config.yaml
image_size: 32
init: "orthogonal"
optimizer: "normuon"
momentum: 0.9
Rows from block 5, named by matrix and row number. Rows with one number belong to one channel. Each number is 500 + 40 x the weight over its row's rms, rounded and kept within 0 to 999. All counts start at 0. Numbers have three digits each. After the name is the row's rms in percent of the matrix's.
# r30: branch 2 reduce pointwise conv (model.blocks.5.r3.0.weight, 60x240x1x1), inputs 96-143
# b30: branch 2 3x3 conv (model.blocks.5.b3.0.weight, 90x60x3x3, transposed), outputs 12-17, a 3x3 kernel for each
r30.1 100:406507439519519505467428507472438498439398446567442505495498487522472503507534533528502525454457507493489504481482678430495565458514524475482500
b30.1 091:473489514460492499482511493531521435524503416488607512426439480508496505512499483450464492471514505531526471490457491477487592506472547561455491550495534483591536
r30.2 094:531505504523491467520497505549576429499507469531519537477527524531492499487518504455482547482485526486506574490506521463553523627557515470481585
b30.2 090:478495446570512498580568440462486550500441626502482481487486463476450548552511524497517510544497439479508478473524532476515564397491473486545569511526506495481440
r30.3 105:493514533465438520502458517480544503566480497557434525511436490497524457444497484481448485501494513358487450547483418481496539539498509423398524
b30.3 111:451490514493498490511494463489462443505503488496477482498457501434366494466466491515471483542465555546496575492404500520468469542450508488492519505533535523495490
r30.4 101:494553499513516453513538473505486542498521531481449475481515431526518520556534454519534500501501500560532576505492436490529528473513505571617532
b30.4 117:499501554529471499469463409440556554496452595495472602485518553460557519502506503438472557456449532489454532517493481481456534550535496444479507473469451447561473
r30.5 091:591479478473602504500503556557509549530532461485524498468526544529488510585429467523510466534580519544495524471494502454445499443523506539519508
b30.5 090:630512463536526489538456490440535509416499448461487442466466472450475508538436467520544490490488439497576464483530611492458573491434456479478506439443540433451461
r30.6 106:495489484467491572545524458548490487536504538535464511509503506460497499516590469593488585494492484492469523475486621515488480461477460506526490
b30.6 106:447496475485508480526551548548441401568504433491501452489466558543444471447518502494493472496552425495533464511480470488506544510521502478464472559556551518528511
r30.7 107:460533511496474482572478457490406474505524479464439500497530512545488489578441476514501500537513486426456469477492467518439527493444533495500485
b30.7 093:531509466514511441430415462518473500510496499513500534509544558508447480427463536503504479512492460503516513428506485450460493490483492566521417425462438468465458
r30.8 105:505534504519498526441422503420487453427449511465494525501507469461524559537477521577507511534488498493523484473598495407486537578451500486557454
b30.8 094:488476490477435496462499597462479533508491618463432556489500431426519587562546519460476514534525564546530508500478524517509499508504515522532499575521525479476561
r30.9 102:543534464459507495486466618472483499510491542489618485505414520487478425484453486425495469560569555498482514505512407466442528556504526499426526
b30.9 108:548536448525505469502463477434435541426478500502490481505441441483476503502488522485458532498424506485503543480501565503505491502531461583503503486492519486527502
r30.10 099:502474490491517541474478482542497572507519496532516555501461502503437499425537533512506494430541496450480528510453501468505523413463504465407479
b30.10 090:468531471475503493463461462553493498516526501504485475440533513445469488424469538450457510516530499493503469471573513433496504432509500566484503504487495563544485
r30.11 092:475471492520521454480457462529472439530463523485474487459491501496451485441513504501525494467549498470487489465533538616517525492473458532513467
b30.11 100:541557503518588468496489453526525516522520500544470532440473547501501504491482497489514426517519454500567524491528526467454551449542463486486478439527561478447494
r30.12 093:497447544497448501506455513449528490422482487515444473503511492500497514509480491465544593510449499449514466467502467451454570466548449490438508
b30.12 087:544500500513506503537466403469499520473464539551453532451476465445450461483502438481391432498471469554486443528517526472464496497509499492518468531487521519481479
r30.13 102:501428532525518506498517513476497495524489532525538541528573512570489510623440475490511578481503479481508495502431487484485502500560557458518513
b30.13 089:525488467501571524524538495464427446496488489413492476501489497480460431475490561443531514454500430454505477559551522513505489517506548558465446517550549494470465
r30.14 094:521475480509573480458552450554502478476461455481500460484550509499445524494496558480524465488516556498500455459515510490455466549505497556558447
b30.14 106:534528462488571549511579539495520440466599428460509484438507546482504544508504522500553485485607492429526471447487510485439504487483463479480523444514547398542454
r30.15 096:487393534443583508435488466505487450430500509434559491497495507495515520501503507462495512525502485463503474504517508491427516534456463492486509
b30.15 105:457507516422525526505496483436514459436538454410563497470457484516549543528491456472550519493546494463534542486486509474453516381412385479446545476452542469566457
r30.16 096:462503524499488493519465499517558527476499521441443392485521571439598489474469468549560508463524488494485481543461427475475488446565507507484558
b30.16 081:477517523513478528445467502415471556533459531512496560544512507524488496572522402541510451514468524495468538465501539542506604471468509512481509504477515510486476
r30.17 101:497463514449561545562446515476504523507500455483496533513539460506478483501507500441503505434510465442497529518477499498484429467408435548430500
b30.17 104:458545493501521494504522501512520461517484479516506457455444405471482479477495513453550505485516426495509480490544547523509581509491483517538537489451515491475454
r30.18 097:483488493500512505527493471494499515515525494489527487574574540522531500631505551509526529574522495557497484482504487501471644476453473574485484
b30.18 103:558524510479508495458409485439506542452514510488485513525482573485459485414399498501430447557494505463472557528513503519478515509485441450474501401488533483519501
r30.19 112:512497487438517508538512492507505458503509451553489459489531485509449481461502478474554486480451496554487528512493542518493448481511475524573501
b30.19 100:569565521558513496498489500512466469480416475525475528476454493524510481549501531520504530448586484482504522428553589432485484475501458509605499506535518457487504
r30.20 094:472543527481463497487415440488494487547519612472454540482538576503505505512484575502492480462484527472453496552499568561449519527501528460561540
b30.20 109:466453486498470457490485452466510508510488557464461617468494501573630456507478422479502563489480502516489477520494469455530490499504483494481528516500436534509480
r30.21 102:398542519472512581484427544478465502486456499465556500526479478524542533555506532527476517507494510610497448532493457504562431461441535482500503
b30.21 116:578535498496530468488412447476442525491491529492448510473521490532557484397487476511410448542476471498483469491531504439473485523583454445495483419513547522511521
r30.22 106:490446470501443509457505490475488488466502549483502485512489499528529495492516575454529524492479439472549514495481500488534486529497481468462493
b30.22 098:506428385597521430597584447462425500450511537390473528457467401564499543535461484469500449555513432594521431485512467450580541419451489455483502484496504460474495
r30.23 102:520500506580520501553494507409473506531526519473483509463500499484553494459446591478489542485463489402499430527506512528516582509453563525482419
b30.23 106:500499484504465451468434451409501504461504537479457530511534523558431420522497509515507436482458439501489473518469509523581501567517561439490513520516448502438493
r30.24 105:523514469512498494493490490506456520498459544449467484477483434495465464470506457496511549517495502483506399459488518532424443526443536491499431
b30.24 098:469518513475529579550514535446467492467509451455542407506482436557562454447512456536513497548488471495467477599505515504552548518549546475471507489522536618523508
r30.25 098:455479491523518499457575488519503540493504456587507494459493468498566494498479467480498522544469491638497418515481528492480454474457477564513454
b30.25 109:512485524511493486462481464484505613428503548442400532570500518514485443467472442461500482510488503449473490504481430500551498581553508462500500478507445566561514
r30.26 099:452558523508470508520516514498402468546477585459486522487462511541481460504505503456450455495529486478460498508573512496517607511459357409569576
b30.26 096:513500520460464511409462503453483596541502657499438570490524468385530574552577525452494489508424576522513574403582492531539521522580561512485499522575527485491504
r30.27 110:546436482474500493411496487499501568466513510533494461495518419481534516485478499497501442456476435541505484567490411536544408486666543519468503
b30.27 108:489560500447479471446431478401495488453542492464486478509561488547531530512487576482439482490438419435505492516494469521512514465494504507515457483519543482446518
r30.28 102:524574492428529482520540462512469471546501576517483449497501503445510541490500400533474471454511511470464525476496585519532537506462510474612476
b30.28 111:475455516485461535582560515439476523507474498527491548491463433526585545513495460444484576411464477466445494499428501450473540479517522593522569582482460475547505
r30.29 102:485461548447537499562501486448464519505473521493560535494523489495552534517456451448549535488570431522536486463566454451464501512447503483584587
b30.29 074:503465477461452494467479588426444592452508537417484509476471511434483481553504484497468517428425556511486560546518535488574496537502507511501504507549466446493487
r30.30 106:466495464492494491537570487485501493443614493534482524502568569503529536479497490507548514439516502477522478566525487561516566459481482518482465
b30.30 102:461476473505469496563576507486527513487528534443530534517510480567621504486501435508500540543540517562513461503479443447518511477566523533499547559444412583555448
r30.31 096:523498513468464480486468500506504515457492591531537531471532491516447420468511453514508515450519511488435502504516490533509466480418501502516524
b30.31 080:517533506528530519590559516510471428506483478470483451489470477468476433543596484524542498466596418472500489517508540524521526470496480507490469505496546501515532
r30.32 098:523471494454501498503506483524451514580532522462447483574508504493447486335493445500468499479462513516479567496498543466486430470467443486512488
b30.32 103:473586559447593510499485458415444510492502500539485464503516519490519424420497492526494507505511513413475513452500421473475470505545491436456480461550483556496424
r30.33 096:456439488482521500495526516429506509521470497552502495426549468498517502504444497481505487481520514568495513470503497504503526474499453491492488
b30.33 108:495533522438551479525517484494467470410570497470474524473434514524528518429459460464517522477488499477465520500519472486484494524508454471522575475544495565576464
r30.34 108:493472532434462566486461504475480478520506480524517512499481567495492545510503467487512611429433544486481458479523479473520524475582492490506495
b30.34 092:561555442588452492445477479371412505451417476504469460550600463444444494575520548502441474515444443474481496466513498491474493497512509519485464535492427514529537
r30.35 094:577512506481456513457479478448509498456451559485492489547444412495503507495477518494508512453501478505510496507499549496480482528453495518603434
b30.35 103:518485495535513541564468504505509494514487482499436539439486500450501471482446483502472445464431492501532542504486537483418580535464486500472461496506498484503486
r30.36 092:520501540515460504533408471462520479470599497490443499552508512505492445459500485434543476469511459408510504571481514546462410429464525515464503
b30.36 101:470504486510506454483471459510554445504540466520570504450504510475499528475468554584545501507473451493508488523511490496500538497433449526463550500485520523560465
r30.37 096:480489526495525485567487486493481532437494567517503520485504555550504519575486480485483539613487472514511459494532490462515571584500547500540524
b30.37 085:527502463506452475405456473453501553472531596474475504463508444346512599527549486474454526521410571545502491442507500565537490492544463469481462535566482430522490
r30.38 107:481523503503441599472509478498458483585410501511512547486520449463503534494501532647470470447531489497502488480479532501450573492508461514502520
b30.38 099:485497534498508512467504515501540476536555449471489481480495488498472429543539490464417452489441523552509534526559483481463492546507451578441436579507460501480504
r30.39 096:517499476562503484508462578461473539507533467504558532489525517491521512526480500508455460558547450502489500524498502451512474485506576469524539
b30.39 113:571478453517463421455406444484488490479479483579503562462499509507555525481512529525496500505500487451480498451510461496429515510504445443517465515486499465509518
r30.40 088:500534500485477509510520525468522479526492473511532473522521543446520535578557469542563515502543523435476519513507463511489501482485488506515476
b30.40 098:571563488502587419503481450478519525444535431549551514489443504534547506472411466532531471555489469514493472485488466515470497480481432408452468450505501533509470
r30.41 100:564478494496488450453472560515527569609414502470499516545500595445508454505521523512442486490434552481475505535464484468426531461583589456517489
b30.41 088:552571503539512478461484458386424498465484522476491498520494485544424512502395470558442482509450511524461610571405540530475571557466529507515481523501586488444572
r30.42 101:475522424536451483505468505491483432611485491480442487477523488471566480469501535589433456440513476503546567458499503514517500567498474504476510
b30.42 096:497521519411411499430422501524458527548477551524481500505495446423471479537565493520447497470443567409453606466499567489484589471538551508522508541604578526517600
r30.43 100:407477473502551494548485423526513504489496464488470482501526484552499499500525557446510494474420502576498499514463497629537419475579511544531436
b30.43 105:460502462455494472538480464512492464514605496474522471390455488558509515432514496482470486497533506493502512494531358519512495479494497552516534471544492592561456
r30.44 091:445486492517492464517486492506450508490535441539486471555499498461485448476557457492520438466512527532533511521468492469557509375481418543583499
b30.44 091:483485561464486514503509479432539505467561485494555492480490480457582525528470498478520580426474463468471476514463446468462505504548499500484560496472465467547440
r30.45 103:510549494531484428535533497533529498507535443444458437566420534497478500447505512408481499485503499491465542472502407501473496514530440426440520
b30.45 099:456451461534466511489500447439481547430461595489438516544494475573490492525496421481463539484524481557503494488516512464553532509623616476509542575555477510516482
r30.46 107:456461531500483524511555481466489460459521487459474480539500499475481502517472573499517620456499493488490454445473429505498483481457492507447497
b30.46 098:573494419642516427601472479518502543497512560489520548546500470498468433384425483495511470544415439499482490525485469472531567467474523460469487492518422531507492
r30.47 103:458464518482531482507484511410496494463531480480494501545487532503478520536544509518559566467496465498504442499507516471478524470415476539492494
b30.47 087:507484455479496522542604533547589521524535489556555502473444506489476440495520457471448470516602524441495545540543543512530583515531540467496511501536540571556513
r30.48 108:581483519486471495527542479497512495432503508445526498534472473477494495500488429521563611513483512501459503454497479453491511491496494477418485
b30.48 108:478571532532606520487506488536492398504487498473492474534490490485464449451462525507502532477511460508485477473509479466438458513491495500498360477501508530464536
r30.49 097:535533490496482467515585503508517546500537487442479501488457510518482491523467454428521487537469558603479513504507416501517420489558434503531472
b30.49 110:511508509492509493492456454444513506477483446508558496505476520429501541487482540464518559460474480489496484488527466496436550503500489496470517462451501466497477
r30.50 106:506455487500520450476574620519484514607494422449480481509512496488541528473549502603538492458496506462503498547473500465437582448545488467436514
b30.50 098:513495523503472501480467511498414485478490442497526445518483472504435498528515443525511494548551462509520498491508555509476578468501539552446480518469539468461496
r30.51 103:486502470497523528512535457520460505501484463561477508490517488502460473453534474602502475435478501533513572480511478492506482464504453517571501
b30.51 087:588514482545545473541527506534508509518503487546430537499508474524505515464411455515510461532524453624557464503529536486472563461457524469539453384491500512508482
r30.52 097:515483525515484471494504545511508465580426494494515473452519529472483524476490500552498484463430478430534558468491466500511660456493468533487503
b30.52 092:463482413503490451508568469509463507512476508499434434439426465448430602580568559526496484514466466459473514431510495506525542495513538468464478509542532507455525
r30.53 103:501452506507464500450547472473507525510469489466528457501506483507541507483503512512482535477502475425490533447501510492512457517545511444527515
b30.53 116:488557476490492434433400441438416483460454520499431471491552551554458485508494503541456442466516489481469522479466569508528507535505478482520549441493557502363512
r30.54 096:554501558569450440514447558519559458565480523456484449502466493477546471504438525488542532475508492527476490575502468544497534515554595512424490
b30.54 100:538582461501468429514430476414472523444527486445450488489510521498414501535461492515420444448421447436486572540456627470525547446450469473526485503518607465468619
r30.55 095:434462558502544476459543488477442451458539707551518559414499574633423500437519504449485538501493453489431587494492603501458498457438446516484503
b30.55 091:476488467469493495489558497448420459471505526465514537491510482449478576534488503422492469456569410517581390497496430502566488487506501383477490461508512435537510
r30.56 094:500452483561456478438485492463492488478498507467522511492473476505576540501453521456419483511468506517493457543500480511597445622549533499523490
b30.56 102:468465516480480492480433414419528555451487561444437547510441532519500489533486479518515532498471455465493489590495525517553512531524492436497552480506448523552459
r30.57 096:507459492497478477516472487539503447514517537504507493447483529493501474460487493459463539477514485612489565421504513504452521505462444471485524
b30.57 107:473568499477594444502492468496471485480542523560481480499524545534543502389448506510506461512492484473449524424557425482504495533546487487472538482588505577513472