config.toml
model = "image classifier"
train_examples = 77898
steps = 6300
batch_size = 128
weight_decay = 0.1
Rows from block 3, named by matrix and row number. Each number is 200 + 20 x the weight over its row's rms, rounded and kept within 0 to 999. All counts start at 0. After the name is the row's rms in percent of the matrix's.
# b10: branch 1 pointwise conv (model.blocks.3.b1.0.weight, 60x240x1x1), inputs 0-79
b10.4,097,202,205,210,217,200,222,198,152,226,190,198,178,202,174,177,211,186,219,250,194,155,193,185,184,206,202,218,187,202,202,183,194,206,167,198,178,231,242,177,236,185,176,188,235,212,179,180,202,182,203,201,184,197,168,201,195,191,201,209,204,218,233,169,207,184,208,240,198,215,211,203,182,218,204,218,201,230,205,191,208
b10.5,098,190,179,193,196,157,189,169,273,184,201,253,194,193,184,198,198,213,197,222,218,209,202,221,183,183,226,176,191,236,200,223,184,223,198,210,274,171,169,190,180,211,198,223,173,148,178,221,214,185,193,180,205,190,216,195,230,176,186,167,190,196,206,193,215,209,211,215,201,205,165,201,200,204,211,182,200,200,188,207,208
b10.6,099,190,182,199,175,230,197,196,198,199,253,157,208,226,194,210,191,178,186,214,197,207,221,190,205,184,209,197,223,199,183,201,226,196,237,187,172,224,205,189,191,187,242,210,179,149,200,198,262,194,209,194,195,168,206,170,204,189,198,209,208,212,220,193,192,203,207,209,197,194,226,199,177,200,203,221,209,175,221,153,194
b10.7,101,243,222,202,194,203,205,307,179,209,186,163,180,193,166,192,192,205,204,258,185,187,186,188,186,190,217,196,207,187,236,158,168,173,241,214,205,204,179,187,208,190,185,242,182,249,180,185,221,167,195,201,150,200,174,194,169,173,170,192,203,184,195,189,197,202,233,212,180,172,184,195,194,204,192,206,193,207,186,177,182
b10.8,098,180,222,198,196,214,145,199,193,208,191,153,202,207,204,217,194,199,175,194,213,210,199,198,168,247,225,247,218,188,190,222,206,213,192,224,205,199,234,208,220,198,193,183,303,194,194,203,199,196,210,200,203,196,202,198,202,174,203,199,191,211,181,221,199,176,195,216,183,239,176,184,191,216,224,203,206,192,193,196,197
b10.9,097,189,174,192,233,184,192,212,207,204,191,188,208,198,191,201,189,200,262,216,148,239,221,169,203,217,198,195,212,160,203,146,205,202,206,200,202,177,183,156,208,184,171,198,239,280,173,225,207,221,203,206,188,180,190,164,198,225,187,217,183,205,201,199,200,208,216,199,209,210,182,204,200,186,207,205,229,210,198,198,212
b10.10,090,167,205,186,191,205,174,191,202,167,202,260,177,210,224,201,300,211,181,199,253,193,185,181,194,199,186,184,192,176,191,234,217,206,213,211,194,241,226,291,162,234,205,174,191,218,189,190,199,185,208,191,249,192,263,200,240,193,186,177,188,201,196,213,188,203,181,220,203,200,177,191,199,202,224,199,200,187,230,201,210
b10.11,103,187,198,220,167,185,200,219,177,201,203,210,198,169,192,195,194,195,215,243,182,206,181,192,200,173,252,160,204,167,206,185,207,206,195,203,180,198,175,163,184,199,208,217,177,219,226,239,208,202,222,223,215,193,182,190,187,197,211,200,205,194,169,202,253,191,215,202,196,166,188,226,202,199,195,202,215,182,197,219,179
b10.12,097,166,196,205,178,209,195,168,204,192,220,259,209,202,236,271,214,236,197,183,197,195,181,178,172,206,187,183,182,186,203,193,182,177,203,263,226,180,195,219,199,249,197,195,183,180,201,171,174,180,207,236,198,217,233,200,217,185,173,199,209,194,199,199,196,201,203,186,194,195,219,225,221,206,200,192,196,196,161,212,192
b10.13,106,189,168,181,197,212,169,185,184,198,210,198,200,192,213,173,170,207,193,195,236,153,248,216,191,183,175,238,199,259,164,206,216,233,211,190,198,172,264,189,187,192,225,268,218,199,199,196,201,206,187,175,180,211,196,244,200,170,230,194,234,199,195,220,210,192,186,194,211,208,214,208,196,199,201,185,178,182,210,195,203
b10.14,095,197,181,204,299,177,252,218,202,217,237,171,221,179,205,190,147,197,249,200,198,206,204,231,201,199,243,196,200,186,199,191,195,170,186,189,228,153,188,162,226,201,205,236,193,223,215,210,238,232,174,219,217,193,204,186,218,205,217,213,226,209,181,193,204,221,202,213,208,185,211,213,178,174,197,205,195,223,195,177,215
b10.15,112,201,199,191,197,208,191,176,197,215,199,192,165,217,185,185,228,203,232,223,185,180,190,203,241,172,229,178,154,187,197,201,201,220,204,187,192,192,236,202,183,182,196,211,180,159,197,206,155,188,188,202,179,222,208,169,225,230,198,209,193,221,197,199,198,198,198,196,225,176,208,206,197,197,215,194,193,198,222,209,210
b10.16,110,147,174,253,188,231,192,248,175,186,197,175,196,211,195,206,219,223,200,194,201,183,201,210,203,219,225,201,208,208,247,203,198,189,219,206,176,219,192,210,183,202,214,194,209,215,228,214,193,199,212,202,239,207,193,208,176,258,198,190,216,192,205,193,200,184,200,196,213,194,178,223,220,201,206,175,208,198,205,186,209
b10.17,102,269,168,181,177,186,186,239,184,185,164,207,241,194,175,181,205,214,189,205,174,242,201,172,203,201,196,203,185,159,205,177,192,255,238,200,201,200,149,176,200,192,225,191,207,180,225,184,189,226,200,148,219,219,191,162,252,204,200,187,233,205,198,187,192,216,198,218,214,204,195,205,212,205,229,215,215,178,186,208,214
b10.18,098,174,176,263,211,199,205,213,229,214,164,218,181,245,149,204,208,215,205,172,225,191,208,187,200,198,192,200,206,193,242,201,194,159,201,221,259,210,183,206,217,200,200,160,242,231,208,229,192,207,205,224,195,248,214,189,199,208,202,193,226,223,200,209,194,213,208,208,174,212,235,206,197,177,183,203,170,190,204,164,186
b10.19,096,218,204,206,173,179,167,189,174,186,220,173,223,189,198,274,192,197,206,211,180,234,183,211,195,203,201,194,300,209,189,193,246,206,163,219,183,231,163,206,181,192,172,190,181,189,172,195,235,197,226,198,161,208,272,206,193,203,198,200,195,207,187,210,200,186,184,199,207,201,187,208,231,235,232,165,183,209,193,198,196
b10.20,099,201,265,177,155,220,187,238,189,169,221,163,191,204,243,209,198,213,173,182,201,234,165,192,189,216,182,201,237,197,207,188,213,209,196,195,189,221,194,186,274,178,223,194,199,205,204,186,224,165,216,209,219,231,230,204,176,186,190,222,174,181,195,203,203,203,182,190,202,238,162,213,207,187,221,204,197,189,206,180,223
b10.21,102,202,198,175,207,169,184,204,184,212,139,215,223,204,175,209,208,201,175,196,242,196,195,181,186,183,207,201,189,259,199,184,202,213,179,202,169,222,197,246,205,161,179,207,203,196,202,170,172,193,197,184,192,203,233,245,201,181,195,197,234,199,215,185,210,197,192,199,216,204,187,194,204,220,195,220,213,227,186,208,209
b10.22,105,184,256,231,198,246,209,193,206,184,206,177,199,181,197,200,204,199,225,187,151,167,198,198,217,218,212,186,178,175,191,201,211,184,157,218,247,194,174,187,210,210,212,200,203,208,199,171,156,192,197,239,176,244,197,178,203,197,183,230,190,202,212,204,201,204,208,199,200,196,177,198,195,182,185,198,194,184,205,208,191
b10.23,098,193,202,188,188,199,173,194,234,170,212,200,192,232,201,187,204,214,200,193,194,145,206,191,196,215,208,172,204,187,206,209,185,222,217,200,215,202,233,190,173,221,218,193,199,224,234,205,215,184,200,210,190,217,199,171,222,182,221,200,251,191,201,198,183,217,191,174,189,169,178,198,224,199,195,183,202,189,205,189,219
b10.24,101,166,203,205,223,223,214,199,196,237,200,149,185,203,176,187,179,186,212,239,195,163,241,186,227,231,221,212,217,221,153,201,205,192,192,191,193,209,245,217,173,171,201,202,223,169,186,192,198,244,204,178,181,201,199,196,203,215,191,211,187,197,218,198,203,186,200,205,208,229,231,216,201,188,202,201,213,202,217,209,210
b10.25,091,186,178,173,161,218,181,186,166,204,224,200,182,197,195,182,196,205,229,197,265,184,209,220,212,203,228,198,208,239,170,231,165,194,191,176,229,226,211,195,259,221,202,220,200,212,196,187,213,171,185,169,230,195,208,269,196,156,184,211,191,215,198,152,186,224,233,194,197,162,193,209,179,197,212,219,175,196,170,199,198
b10.26,097,185,180,201,237,201,235,189,162,199,177,190,210,186,158,199,190,192,188,266,156,186,207,192,198,199,174,242,195,173,173,143,207,201,206,184,165,199,208,188,162,187,203,218,191,205,188,182,212,199,196,179,207,184,221,142,226,227,198,196,205,193,208,195,210,204,215,200,234,206,213,179,190,184,174,208,207,217,190,195,191
b10.27,110,177,184,215,222,194,170,186,203,232,215,197,171,176,246,203,187,213,225,192,242,181,212,222,183,195,206,181,196,256,173,248,176,165,204,198,216,192,194,197,205,230,205,209,202,190,185,197,212,197,192,204,191,182,200,267,209,182,189,181,200,199,213,209,196,202,227,192,221,239,225,197,203,214,185,194,202,206,210,175,171
b10.28,097,199,239,187,176,175,207,201,199,202,197,207,218,204,188,189,194,234,195,199,164,207,187,171,199,204,225,201,203,185,184,179,221,247,177,186,221,200,182,181,189,204,195,206,186,207,215,197,185,176,234,261,171,159,165,160,173,165,255,199,220,209,191,206,218,162,246,200,176,195,203,185,196,207,216,196,172,194,253,206,188
b10.29,089,235,216,203,200,190,208,224,199,201,177,221,184,260,220,224,180,208,190,158,217,222,204,157,216,222,199,169,210,209,220,145,211,293,175,235,208,210,181,202,206,222,202,208,192,229,213,206,210,188,222,198,194,199,211,190,221,178,242,132,246,209,208,201,233,203,188,203,187,197,218,199,202,190,206,211,211,214,208,226,214
b10.30,106,185,191,210,195,198,299,204,207,168,200,222,188,190,203,191,217,209,241,194,206,223,207,172,224,223,206,209,180,183,166,208,182,202,183,219,212,186,283,209,211,221,203,203,213,210,204,212,199,233,205,210,205,198,177,236,189,208,190,203,217,238,185,216,183,203,203,211,194,185,208,192,225,175,232,195,201,161,222,206,189
b10.31,090,204,220,217,184,192,209,242,237,245,191,194,197,186,186,201,203,157,209,181,212,198,264,220,180,198,201,221,215,228,223,218,191,176,220,199,217,206,196,208,239,171,191,253,212,207,174,233,221,213,189,213,206,209,147,174,127,196,160,238,213,200,201,215,176,197,240,194,206,209,176,207,201,211,185,202,199,216,200,219,198
b10.32,089,168,158,209,183,173,219,173,170,197,191,274,189,204,242,164,228,245,190,218,218,182,204,200,186,224,198,181,198,226,169,212,199,211,200,169,167,242,219,208,211,244,202,229,176,192,192,164,207,182,223,191,227,211,242,192,273,199,202,211,207,187,189,210,203,199,196,186,192,194,179,201,226,195,215,183,188,204,181,203,182
b10.33,107,208,219,179,173,202,216,194,180,210,297,194,189,178,202,200,212,178,207,216,199,195,219,223,245,183,259,209,196,177,197,200,214,203,263,196,209,203,217,186,186,223,191,206,175,187,190,210,212,214,197,235,198,224,176,209,194,215,203,211,193,234,203,193,224,187,225,199,176,191,190,211,203,215,203,202,226,218,192,201,199
b10.34,097,200,187,231,178,193,207,192,162,183,165,250,206,218,261,226,207,175,181,178,216,209,175,211,201,201,193,190,205,226,176,229,201,207,190,242,171,138,187,209,208,217,222,218,201,139,220,159,171,187,186,177,194,184,204,219,166,184,202,183,223,205,176,216,199,217,205,195,211,199,172,231,215,207,178,201,210,194,195,199,204
b10.35,099,221,210,200,183,166,223,197,158,208,189,251,200,180,174,217,201,154,219,173,256,194,195,270,234,195,206,192,195,245,230,264,202,141,169,215,216,199,230,202,230,200,186,232,200,176,191,206,175,175,195,207,206,184,182,247,166,204,199,213,181,203,149,198,205,200,241,209,194,208,179,207,205,197,190,223,200,214,215,186,208
b10.36,100,155,219,237,208,222,214,193,200,199,207,191,201,230,242,200,194,243,213,176,197,223,166,194,195,231,209,206,209,197,207,199,209,226,193,216,208,181,202,200,191,228,205,184,206,180,201,204,202,215,250,199,178,206,211,200,188,226,194,220,212,213,212,198,189,152,211,174,189,199,205,197,174,204,215,215,188,200,208,213,214
b10.37,107,189,212,267,207,214,194,202,203,189,219,198,202,225,182,210,203,209,178,178,199,236,215,216,198,176,197,199,215,188,234,192,177,181,189,211,220,195,185,198,255,214,212,161,205,198,220,199,220,181,201,243,205,193,199,197,205,202,184,205,189,188,188,212,181,206,204,193,228,196,216,179,181,179,200,196,191,186,199,190,201
b10.38,106,209,204,195,204,208,199,206,330,171,221,204,208,158,199,203,170,179,200,141,193,192,186,207,180,197,178,223,200,194,208,212,190,184,207,198,234,180,223,196,149,190,169,203,210,232,177,256,212,235,197,203,225,173,210,170,230,176,183,233,186,221,189,200,189,195,220,204,209,193,195,198,195,213,204,194,169,216,191,199,210
b10.39,099,208,206,188,194,257,194,207,218,211,227,199,235,174,189,176,212,209,181,206,200,193,187,207,218,163,242,186,158,204,234,178,195,204,257,171,181,189,167,196,196,207,245,185,152,199,162,158,200,197,193,187,178,252,234,190,188,179,213,210,187,172,212,183,200,207,186,196,217,201,198,193,210,208,188,188,183,201,170,189,185
b10.40,099,204,205,178,193,204,211,183,198,201,196,164,234,185,168,191,273,231,183,200,174,199,205,166,229,230,219,214,222,197,183,199,235,158,198,222,210,253,230,246,196,249,191,204,222,152,203,201,204,214,265,184,236,196,159,147,222,213,195,198,185,208,163,203,190,188,172,205,186,190,211,192,195,202,207,207,214,210,236,217,206
b10.41,100,217,208,208,209,196,189,173,224,196,209,192,200,197,170,165,265,300,190,205,174,196,186,172,198,183,203,202,202,206,190,210,239,184,199,182,232,288,187,180,189,243,192,214,185,175,157,205,191,179,244,180,226,222,198,154,237,223,164,208,203,207,203,198,192,206,206,201,189,187,184,207,223,206,201,207,188,212,191,214,196
b10.42,103,226,204,193,192,195,191,152,206,201,193,209,194,202,222,210,201,200,200,182,203,185,259,203,211,231,189,186,203,197,192,237,201,205,205,188,230,205,163,197,195,215,203,198,198,192,152,194,186,192,186,185,225,195,193,199,224,206,196,190,195,193,187,230,191,218,201,208,193,163,195,217,205,199,201,200,222,200,214,201,202
b10.43,094,202,171,204,198,174,205,195,207,189,197,210,198,209,195,191,227,198,176,186,268,168,205,202,220,248,192,259,186,216,214,294,166,190,245,190,207,222,221,268,180,223,196,179,260,197,218,201,179,200,195,218,275,189,202,173,222,231,215,189,198,200,198,208,200,197,194,199,208,200,199,177,202,198,180,173,180,228,201,187,195
b10.44,094,200,200,239,304,190,205,215,170,234,157,191,166,198,185,219,150,188,264,216,206,206,251,205,203,199,235,240,189,203,201,199,197,188,204,198,200,155,201,164,215,200,173,177,211,186,182,198,149,209,191,207,191,209,217,200,196,210,173,190,204,219,183,235,213,184,182,191,243,210,224,177,203,181,199,199,216,196,189,184,218